From a checkpoint of a small image embedding model.
Data: trained on capsule endoscopy frames (Kvasir-Capsule), 42238 training examples.
Rows from block 9 of a small image embedding model, named by matrix and row number. Rows with one number belong to one neuron. Each number is 128 + 32 x the weight over its row's rms, rounded and kept within 0 to 255. All counts start at 0. Numbers have three digits each.
After each neuron's rows are labels from the 100 images, of 14976, where the neuron reaches its highest value: "responds to" is what is common among them; "colour at peak" is the nearest of a few named colours to the mean colour under the peak. Only what is clearly more common there than usual is listed. The data: capsule endoscopy frames (Kvasir-Capsule).
# fc1: MLP up (model.blocks.9.mlp.fc1.weight, 1536x384), inputs 0-191
# fc2: MLP down (model.blocks.9.mlp.fc2.weight, 384x1536, transposed), outputs 0-191

fc1.150:143093116166129107128120149071098173136132140100156136087110149131150123172111138163127087127138131148135122089089120125153137103125089133111116107015132131115135140105101184122130107101161121118108074115131146128134152105184150079144141059133132150156163171125135128136207112124170136127136098108124109071129106139133206058111106191150116144120097103148171167122144147182069115165144103140104163184042137159128110143121122130113127130113145150131147131134151116134135131176181117104142111177124129102095121152170136134088150134112105156137175122123125102133156148133152139133
fc2.150:069112195132149127133182104110132141133136151115128136084149122132181053115149123148126122118144186087113174115152069144164091123099122119155117111134133110238190179122152115133112075101102192157123136148173140166168102095146129122187056162181142146145122113130153102078135151159119112111151158144100058150066133122121107161125129139118141120126088130039102090066116098136110112145134190088120110127088124116063075150114140174119078107150033136167139063132134105129196189121147108106126126122148130138065110123120123137156179129166123165140034169141103164114102109183138139161
responds to: finding: pylorus
colour at peak: grey

fc1.599:087136140124170142137134142162178095120084164123132125115116082103124123138147087048112121174124130125191127139157100117126102105148138167084133150207139171121114157114115070120122167128102153133148158107118096094132149162019152101138119212124119134138132074130115132097207156095132093138131141132168139129134148158143105234163163091121133094077114140092096069122142102099192048085138161133151138105126137090137121123122160135131127142108069119131115158101073112185113175084113098129162139103129104163150149100097156128102133108140099137152052122131114149136114134120113120161
fc2.599:183120062123168072127126139118136114119130153100120120144144131130195225118151145106090088075116089149103100164126191138120080124108164072128125135107169181014148121138141187120117130118195081115074107122171120156147135115100162104025146108082131127113135112132119137147110135138147142135144141171136119096176117112143111069069125157110085170152150114176116187155095139151100164082141142111128085113116115132201127105125128111168137128116197066090081132137133141124072099184117169135094150183080121126148123136154119082123141139118165136133186082142208099105139126090114176063
responds to: finding: blood fresh
colour at peak: grey

fc1.255:138144128155121109127103109087114163123141107126133118086135140130158113130123152167118102117119145128113136098114128125139117122122094116159127100111147072123156111124132161116146084112172112123101074158119163143133118110183127072127168017125139143168179199113143126129135118122148153124138097103097108109131099140104181045114095177153129172155111094137159188125136149220081164195130118108127100182090134156114112134132106129121145134127156123149161112164165111088164093163184129144116105155124105124116122174164132174116106135120127125114175138118119118125128118131136144115
fc2.255:194116085136119096130131141129154125128120122132120134147120138142180195136115140121133143105139113152120073149069171140199124139169157108121119104130177164049127080125133234133079128153133081085105143106223114140124032097133138138072142127106132127118115131149145132190119105141130149163124134172113140112136121120127125094000137147128103149158170144187136167134103164139112137115148082124121121134141095107203120139072130116130158133162158112101068154104129175140104088137100186125100167152119134094121093123142110101138148172061158137118178061142231030077123145132147121004
responds to: finding: reduced mucosal view
colour at peak: orange

fc1.207:127182146075137136137122100129142120108139118173082111166177118117126129090138119072108156118111129098111148181161140130109114153129179107144127147197117070154135118160151082107138113165116119148160171155124120146122094135116100181116134208112140114073082123157100120124032154145096119132127152140108129157123133135099075180152134060113133135141132135100080112119111124044148174086122148118160090085212103094129152110136148133145126157144118109127129105119100144097151074115075140143103131064135165150132147125101127124167097121130155104141071135122127155131104096132108143119
fc2.207:194119062137113103133114152137134122124121118127119132164116135140144238140109131096127145124125081168132062157088187124133132150147157116114129129126148164008102087119123206135093143166142061090119139109160105124112090117119134132036152130091127110110113129130141133187123101113134144147123122161129158109160122125132126094040133134131102153148176152194146175174114164137123139111131096144119128130152105132213164127103118111136164133134190115102079174109131171144086090136097187127115160170123136105151118125136108083117139144089155142127194058138225067111136149095135122049
responds to: finding: ileocecal valve
colour at peak: orange

fc1.36:153137136140116090128117111097109183123181117109122133109129152137155131121135140157116103117132161112092131079096141117149115124135092092166130121069129075131159121140134164106154057122143106128109077161132155157141122093203133132139149018122147144145156199108129118140124108126130143116150078117095094100121093111115168014104130195135120185145108094144156155116139138184085159212117119112095103168079127164126108135134122136115140120145130145146162105155191099072166106160176128111113114149130124119099110168167130173127124134129143123103172136107130112117124125137131145108
fc2.36:059172138114155164160109137109148151123149141101127103152169120106095097108143094120104096162094152121133179115162127095096099124155120117134145180163059105164145182133120009125141108126133156176160135151077111135138211081129136095167115154142149152146108113112118117059145168097122114117159075107161131138112142151114135154214097115118123145084097189051099116087127108120146136123116201124096127108135122180079125123161133133136086133133110157134172104100140096126139144122149155105180079107129135186140180143109173140127122089181133171162083178077025176129120139088079183167
responds to: finding: reduced mucosal view
colour at peak: orange

fc1.506:100094118166128111116156148134143143158121174082180132095077113100111119149141121170132094165170135150183125056110090124156128076127059171105127135051157176120122172103117147162116159101136170126103119107128127097150174152119173063147107092147110157170155082087150136115237115120154115137139111130185124089127145108156155138109186163113103076083120106122165098132159106153122028132136134120109174140037158153133097143113130132106121097113091160116124153135121087163109221127135102112162130156132081133121115117134141150080147124151081138124134145136116112119147161134136112159
fc2.506:204114068140118099136127143135136121125113114128117136140117143145160238142104143104129139110135075167123048154073183138148133134150145110120120109128158153000109076116129200131064143155146068079109136106172107127120074115122128134027142124103127124123118130140149135194123101132135150150121137162115149113149117125132123096028129138132108163167169141195142169167091152140113146119145088135132123141138115120181146137104116117137161136132169113100067161110129177142075078143104165133103155187123132098145103127138109095123153159068148143118180064148208063103134154122145115053
responds to: finding: pylorus
colour at peak: grey

fc1.736:138135126149123108126104112074107158120142109125137112081131137129159111142119153160116101119117140132125140093112123122137119116120097121149126102103148083120158113120128164121147091103190117119099066154122162139130124113181135063131166023120137141161176194113146129131147117123156154125137099101102110097132098152108190049118087180162135164152106096133168201125138155211078164184132117105130103201082129155111112139133112127123142145124158123145167112173155112098161094166180127149117107157129119122114122170163135171107112139115121126121168138119116114128133117127142145115
fc2.736:193113107139123098133146131133148122122113124136116140132102153146180169134116148155150147085142136148119077146077158139210116138145145105124123077118196162060133083124136236128103116148126098084097142105255122154129011097144131136094136124108133135113114130131143127193122096152128147168127153166103128107121123120126130093000146149129114133162157132174136156115104157133109138119158083118127119139136104106208106154079148124122151133177144107102078143109130173142131097137110159123084178140122133093096077117147103104147149180068136112110146062147231013081126134161151119024
responds to: finding: reduced mucosal view
colour at peak: orange

fc1.8:140179144141163132180127094106138164140170132125109140118186145097152140091150127006071109126101135123107146138137139103136103100140132055148143134126109000153149149147102138093149064175111077167168124119099136158118114111194045165117174129122162148096136180141081084141066150128158149098128104094097123099121128147066112103137132095098119172128076095115089110102108144157125194157139141132149094115182119118127146098121168155169126129130089139155180103116171108083148068157105112100138078053118164131108153204137137130169104097121131104174091144112108147113126111134112165133
fc2.8:107141076120128137153092148120127133148162123121138127159156112089118180114120106069088112169089062172142135124161136099032143137146120132123142199135102146066105140136094095123137148173170078149150136091021125103110183140083131093033163144118153111110118134127098112141129128079143151128131059103155147115169155132112136106196122111119093163114122133155132153173129127154130150125112146135114114105158143146138217106150121130145126138101188123123152150116128114123081107137094144140184087122113123148160176153122168126100135062120125138157146170086098155124131159046108158171
responds to: finding: ulcer
colour at peak: grey

fc1.447:140186151087141120143113087083132143114171098163080108106166138131149119100148137106111123107102144100114146144135138113127093134137153095176129113183140000151159118161154113095147061156173098146125123171123146171129088105172114151129211116111159140118121202149104115134040144141118155128132119129082105142111102159069117097131097117149132192162115134101113163109107143122104230150117140097160082180197102117120131118118140132124137154145128122141169090141133129061182042151097145135093106085128191129101127165117141144158103138121155118128108143111123141120104087147120161106
fc2.447:119197126119144150176134160108152131150174165124131106160170127117146160097134099083124122105070134152120155137156149105118082149213138138155133146154098153125151161133132113124125092164161112157117168130168136182117085062129131104126150183119156139104100127169136102110130121114113161138146065108145112121084151126099127091098100152105116133136097166112113182103091097141101156128107136097073100122179093164121093140091167141115083137229122104137157108074120152134132116139118169096195098113102150133076132143083148140127142083088141182165073109083107087061108164079087165086
responds to: finding: reduced mucosal view
colour at peak: orange

fc1.321:138167133111112120129109105049123175112169072143098110115163153127139124092139149158127129098117160116097145142123154123134089145134136094159138111141142070138154091159134134118143063153189126132109122176121146167134084109208129106120192090118156139124116233130126119137062115138117166138140098107087111130119086129089160066108099126145117196161119110112148189108110149174072247186127119096125086155116104174129120132127145132118144139151172124124167099156168127056175064137113144148106096103129158134112117158153137168160067138129140115124156149100127139113105098138131153108
fc2.321:158141099128145117159137152115163141127148152116113121163132125135165179128115112154130118090105154139120120164092175113239082131169168106110131120163148155080147113135137161145102111148141120124112164153242093169130074048156131112122127147107167143117082122135132131148127131133133133143154128156135093126080137126127123102007123166119104168128126194141129143078096157131114135109140125099083107115118078154192101133061137117115117132206131111106069119093140160135112103143120216097105152134120156119103105129119127110148150176072160154141165092107206063061106161132122151000
responds to: finding: reduced mucosal view
colour at peak: orange

fc1.767:130145124137120126137112101037131168138175112111136126080160127117149117100140148149110104119129150131122144093120132123138095113130106105137137119095158098132158113143123160122144088142214126137099111144118160155134118119190114069120176054133155144153154218119132106129112111123137159143139083106106107108127104121108173042108102148140104184149116095111149184117125146189075208209131123105116094161063120178124117134112125135120130117138162137133163119150165108080155096162138130142120100147125119130108124183156142171136100132131127123134167152098111138122109117132128163121
fc2.767:081154114121179152153094122118179152172168112132130113149177120073122134099132112073089113148092096175130140145159143102077108126201123120118122172138101136119128154156108112118131119165170079177137152086051128125088156122120126108072171130142191127121121147149083099144118138093144161158133051103153143127140150130092145109169124133116091169120098177140094140119107146149098157135133138109108107111150141142123195106112114142131114127155158137137145133090124119091108098147104122139187060104108125178132157153134175161134144066104125177144139177081081119088106159065095178170
responds to: finding: ulcer
colour at peak: grey

fc1.161:127109113125109113134093135070106163146161115091157123113116146123144124142106133217126091118136124140148135104102130099125112116108089145131147103081162146122131123131113150150142105131197129111104107123115167131129129105194155040126151074127142140146157179117143144146165094109140146131137093101122119099140118115107207057107083145132105126142112114134186173121147145168076145194137121121090116178034106209135123137124113114102117122123194152105143139176163141128125122148150124138127095144105144112111109144171134141112150131133126114124179145097125113122146118113150150118
fc2.161:190118079132116100126129145134142123127115115131121138145112140146155255137109140104135151109139093149126064158084170137175135141158150114121124100128156162009114088117133207136070134163132069091112140112179112133119066109126134136074141128109133119120114129143146133211123104134131142157119133170114138115145120124128123096031135139130109148176175143192146172154107159135115140120139078131125128137146111114185135140089127118127154131151162116104064168102127179142093088132101168125111162173124133099126093123134106090133162155074157138118178055140243044091129138124144117037
responds to: finding: pylorus
colour at peak: grey

fc1.189:118194140143142115132108090117128109099126100169130096079139105125164098122132137119113117124080139117136146129145114124132105126120116126173125097193147044122164107130160108123141097131165120131100063177103164143123090135140107053118186065120128137164183179115142140111108150126133123124143119103090117144130115148095148106128102147170148155150126112108141197129141159173109152169117145091191082174106115135096124112140102121118143159120151088161169106195131120098163074153174131193094119144119082151137135163119132192108099134120146118119139137128118138135116100127129133110
fc2.189:175148077110138119123107132147120115118141111134139122183115113118111215135105134111120153130104069165152099145110167096047163142136129122121135130138116147000115103111117147143133140145144088088108110129094118108106165148092110132009161107068091082095139122134088158178108118109117138107108131113157189084171136111132136105159143101135115135165183094209133188205130150127131139093098085156141125119196135138179191105162133120142147158089222100091128179160112151158055099153100151144125140126112122117137130122114111083095130132093153073128176090105155104163161131040122124112
responds to: finding: ileocecal valve
colour at peak: orange

fc1.65:138139131150122109125102112083105159122138110126133114092138133132156117141115156161115104120113143129117133108115127129139122122122090117161125097096144079118165114118134164113143093101184116122096054155123160140131124112186129072130155000122137143163178195107144127129143119117156143124139088102101108101133099151112183059119088192157137163150113099137161198130137149200084158198132119105130101194085132148108111135135108125122145140123159118150158110171161110095156095170192130154117113155129112124117124173162129165103113138116122128117168135124119116126132120125142145112
fc2.65:186113084137128096129135138132154123127116119129124133142122132147193210138117142117128140104146105156118076152071161142192130130162158100123117096133176154039134074123134220143063129140134073093102136110224115141132052102129137138066136120105129131126119127150141134184117110143133147155120139180113134111138118124132119096013135148128103151163170146180133169140097162140111137107147086123127124138140105101191121139078128126137154131148159111105052147108125168147092086143107194126093171170120131097123096126142104092136153184062161139117183066142238056080125141137144119000
responds to: finding: reduced mucosal view
colour at peak: orange

fc1.318:115142118146144097148141090069144159161177163098134121054128137117170105117146143153112084127129157140147162067120106115158095073132105097128127095116188094132168138137112147124127055139189120148094115125120178166148124114192147064116163036140163164175166186126126111120147120124145160144139090119101089101115134101090175046106131157140096162144110078117148148099130152193081162186149131095115069174068109166142114133098131141116126119137138139150154116149134110076155114171129110125112104150109125132082121170154147176126128126138139141138146152104110126112109119150124167128
fc2.318:182122099132133086131132136129161134137126120132126133146125130136191204125117143110132147095135105149120055151087160133212130141185143111131118105129173163053144093127142229129069118163136060093097143105214122145123021083131137134053140121106148132108119130161141134195121104144132159170117120159110135103127123127122130102000144145122100149173162142186125171135081148143102141127146087107119121144150097112180117146065142129126147138177148105110081143102124191129112093142098158130115157149116131108102087127132106108135169149068144119113138071134229025049120144139142128038
responds to: finding: reduced mucosal view
colour at peak: grey

fc1.28:133092114063120156140127139057153151148183128074128157153189109083100140089143113102100161125132125149138146112152146128114100124135147093066152190076116165160098121162101129143124139172187152146147196122126103135133120155151117166123104192137155105084056137096093096134089122130133167148137112089161146107130126101130123129109152080065097140124109130076109097125110132127126206110130130137089128066118118177150144121126153133182110105152142154058138144096138128106116144117066128122149105102151167158102130130141159101189117098163083096155082162074100160113104154122108156142
fc2.28:153125053129107133142094146139120127132126129113115131159132130108104239140098107094091122169100033186141093133127178093061144134122132129104144192125125147006066117119100137133166161175152073129149142095057113082105167144087139114022167127103123117115115129112112121168134102089143149122130106123158191103186135135124133110148128099128097156123142149159151147198130149145142132110124125159117132110159144138172221110165116113143136128076201138094141195127128139137057117129107148143151113141129132128176168134136146113088133080113114110152165111112128136152166162045127140153
responds to: finding: ulcer; finding: pylorus
colour at peak: grey

fc1.479:143164142127123111132097099091108159108147096146093115103160148134152115125130147146115116109105148112097131128117143123134113140128123097194129107134130014129158105136140153088152063123162103129114063183122161153130103097186113112130187051120145142141163229132130127130091128132132154120142099112077109129126088155092160046122086158149145200157116102137140196123123149189096193198124122110141101177126126138116120126138119126123151150135162118157164098161178120062184059157175139143106110130126130126116127181154131168136105139116138128111161133116122126123122104135132152109
fc2.479:165128103127116115131123155113173131120126137135110123167134125154165208126116115119132130116126120131115082168090179127215118150211171108132132139155153185062137100124146175154063114177137101101118151108229104149129050070144150126113131146109141134121104128138163125170123123126117138163146104166124150126116121125126122096000129153115103149138165160165134163113107139140131135113138097118096122122142068131182101128063139113111149122167140113114085140088137166145110106129091190097122152144130135106126111130142110100138147137109155158131152062131222000054132150124126147004
responds to: finding: reduced mucosal view
colour at peak: orange

fc1.135:143157137156115113124105101079116162123150105129119120093140149136151116124125153172112103114123156118096135103110136131145118133125099107174127110103132050129163110132137164104148081105167114126106080176122160151136119104191116090125176026130144145156170204116139119131116119130140146130142094101089103117131095145102179038112097179149128196149114104138149183122125144205074177205117119109121095169107131159114112137129111124118147133137154129154161098155177105075166089159178132146112107146124116121112123180166133172126093139118130127112177140113123124124124115137133145112
fc2.135:185111098133128092128139136130168124128121121129124133142120130145194189131122140121130145096141118143119076150073160145228124136182160108127119096137181159067144089126139238144063120146131084095105138112243115146132034088136136136085133128113138132123117129157145132183117115149129143168121136177111125113120119119125119099000140156122106144166167155176128165125101158136111135118147095112121123139134094101187109140058133132126148127172136114111059143099128169140109093141102182119101166155120132099110090126137105101143156179071164147117160068140237035050122137145136124000
responds to: finding: reduced mucosal view
colour at peak: orange

fc1.329:106142138116153145143133129162160100125110167144110130141135127111131118139126100016111139150107105121153134169159114105120119128126184136087129139192129128140106154127112092115126128162077114144194177098116119105107141144072117153125110215121127127101111078160107120112131163133144113132119141140133144142133161164100081230165160069097133104109109141108082074118119117077183109050148150156147143083194136061127152114128154128154112143115087115133124133101078151141126134116073091112150129071116143146140148115105136103132133102132116125162047122137117140137126125127118137156
fc2.329:200123051138112111136112150141118123126122116127121138154113133130132249146101126100121145129118052174135061145098191114097139141130144119112128140126139158000083082109116177127105156169144054082127137109120103112111107137104123131009156129087113109116114130128129134187126093110138142128119122140136166103172125127134128099068129122134110153144166137192156166197118156138124143114127102157130130127156124137187182125131112111143158139109202116092094184121128167144071089136101168135115150158128133103173130125135111091099132137091138123126187077138188094142146153080141119080
responds to: finding: blood fresh
colour at peak: grey

fc1.682:139146133145124099125114104069123185121151107129122119073142153131159118116137147154114106113133170114100137111101136131145105121144120099161126100113146060128166117146131162090145064112167108129108081169130149161146101096194135089131180037128154159147159225135127118135126117133135148135150087117082091106121083139104171032108109170165118206152107098129146178107128151196076184193133118111119100188094119142129102146125140136111149137145142130150157104138176107083174079158163139127109106144129140122101118174166139175133114143114135132119164134110125118122114112151125146114
fc2.682:164141115121134104131134142117189130128129136131121124164140132152161181121122123158129123101120144130121085165080175140254110145212161098130126104148163175089142115131146185144090103158128107108100149102255112161130031069157152134116144135108147145113113134143148122166118117144119160185145121159117133119102123117118139097000135151120092142152150164146123146085095149130113143119158101103104119123134071115197082133068154115110137127188128117104081130095139170138119116136096157107110148129114139109103091123140122115158146162100155133125142073129214000033120141148123147008
responds to: finding: reduced mucosal view
colour at peak: orange

fc1.115:140143131152121114127101110083105159120141107123129117085143138131151111132118153162113108116110143129110136100110133126135120122120088112161128106090138064123160109123131162109153088106178117120103067164120163139131125112183125074131171030121137140165181196110141123132129117119153145126136102099098111104132093154110187043120089180154137169148108088135160186130137150206083170193133117109128104179097134157108113138137108126126147140125158124147166109169169108087165086167190129148118106150127116121115123180166132169115107137117119125119171140118113120127132118126140146116
fc2.115:195114083132124101127128142136153122125117120131122134154117135150172208135118139119126148110148105151123069153070172138197130135162160096121122105129176160035126080123132219144079128152131078093108139113229112136127064094129140139071141122103131124121116127148141136190115108142129142159122138176113142105147118123127123095023136141129101149160173151185137177141107169138115135109146084126122124131142098109197130137084131125135156130151160116099069158103128177145095083138097184125098172162120130104125100125143107097138154171082163135119188065139238027080127141130139124001
responds to: finding: reduced mucosal view
colour at peak: orange

fc1.280:136147121128115116137110102067114169127157102122129120094144147122150113114123160167111116108116147134107141086110134114130118109119089115153137123090144079128158106128133179120152091124191123127103094158108163143130116109198131060120168047123135142163163201113140118133126107129153144134135107094107109090131088144112183029108104162148123177173104076122165195125133153207067183191125121100117097173097131178107118139136111133136141127135156126132170111165162123093172093165164125139119096144141129121104120177161141171112122134128115118134164151111110124128131119129142146112
fc2.280:195116052138108108131123145140126123120123115131116137144117142137142216137111136092138148118133085165132062148077183132137130146145152119115124112124152155004103079121129210125086143163140064078120140110172111129113059123121122133041148131100129120120116129135136130195122097125131142145121124157124138109161122126131124097008132133137107149153172154191147174178115156136118138118139093142124129132151112130188161138109118117136161134147178114101075176107130182137096079130103187125107158161127132102140107127134109092119140152072156152122189058142223062111128149106140116031
responds to: finding: pylorus
colour at peak: grey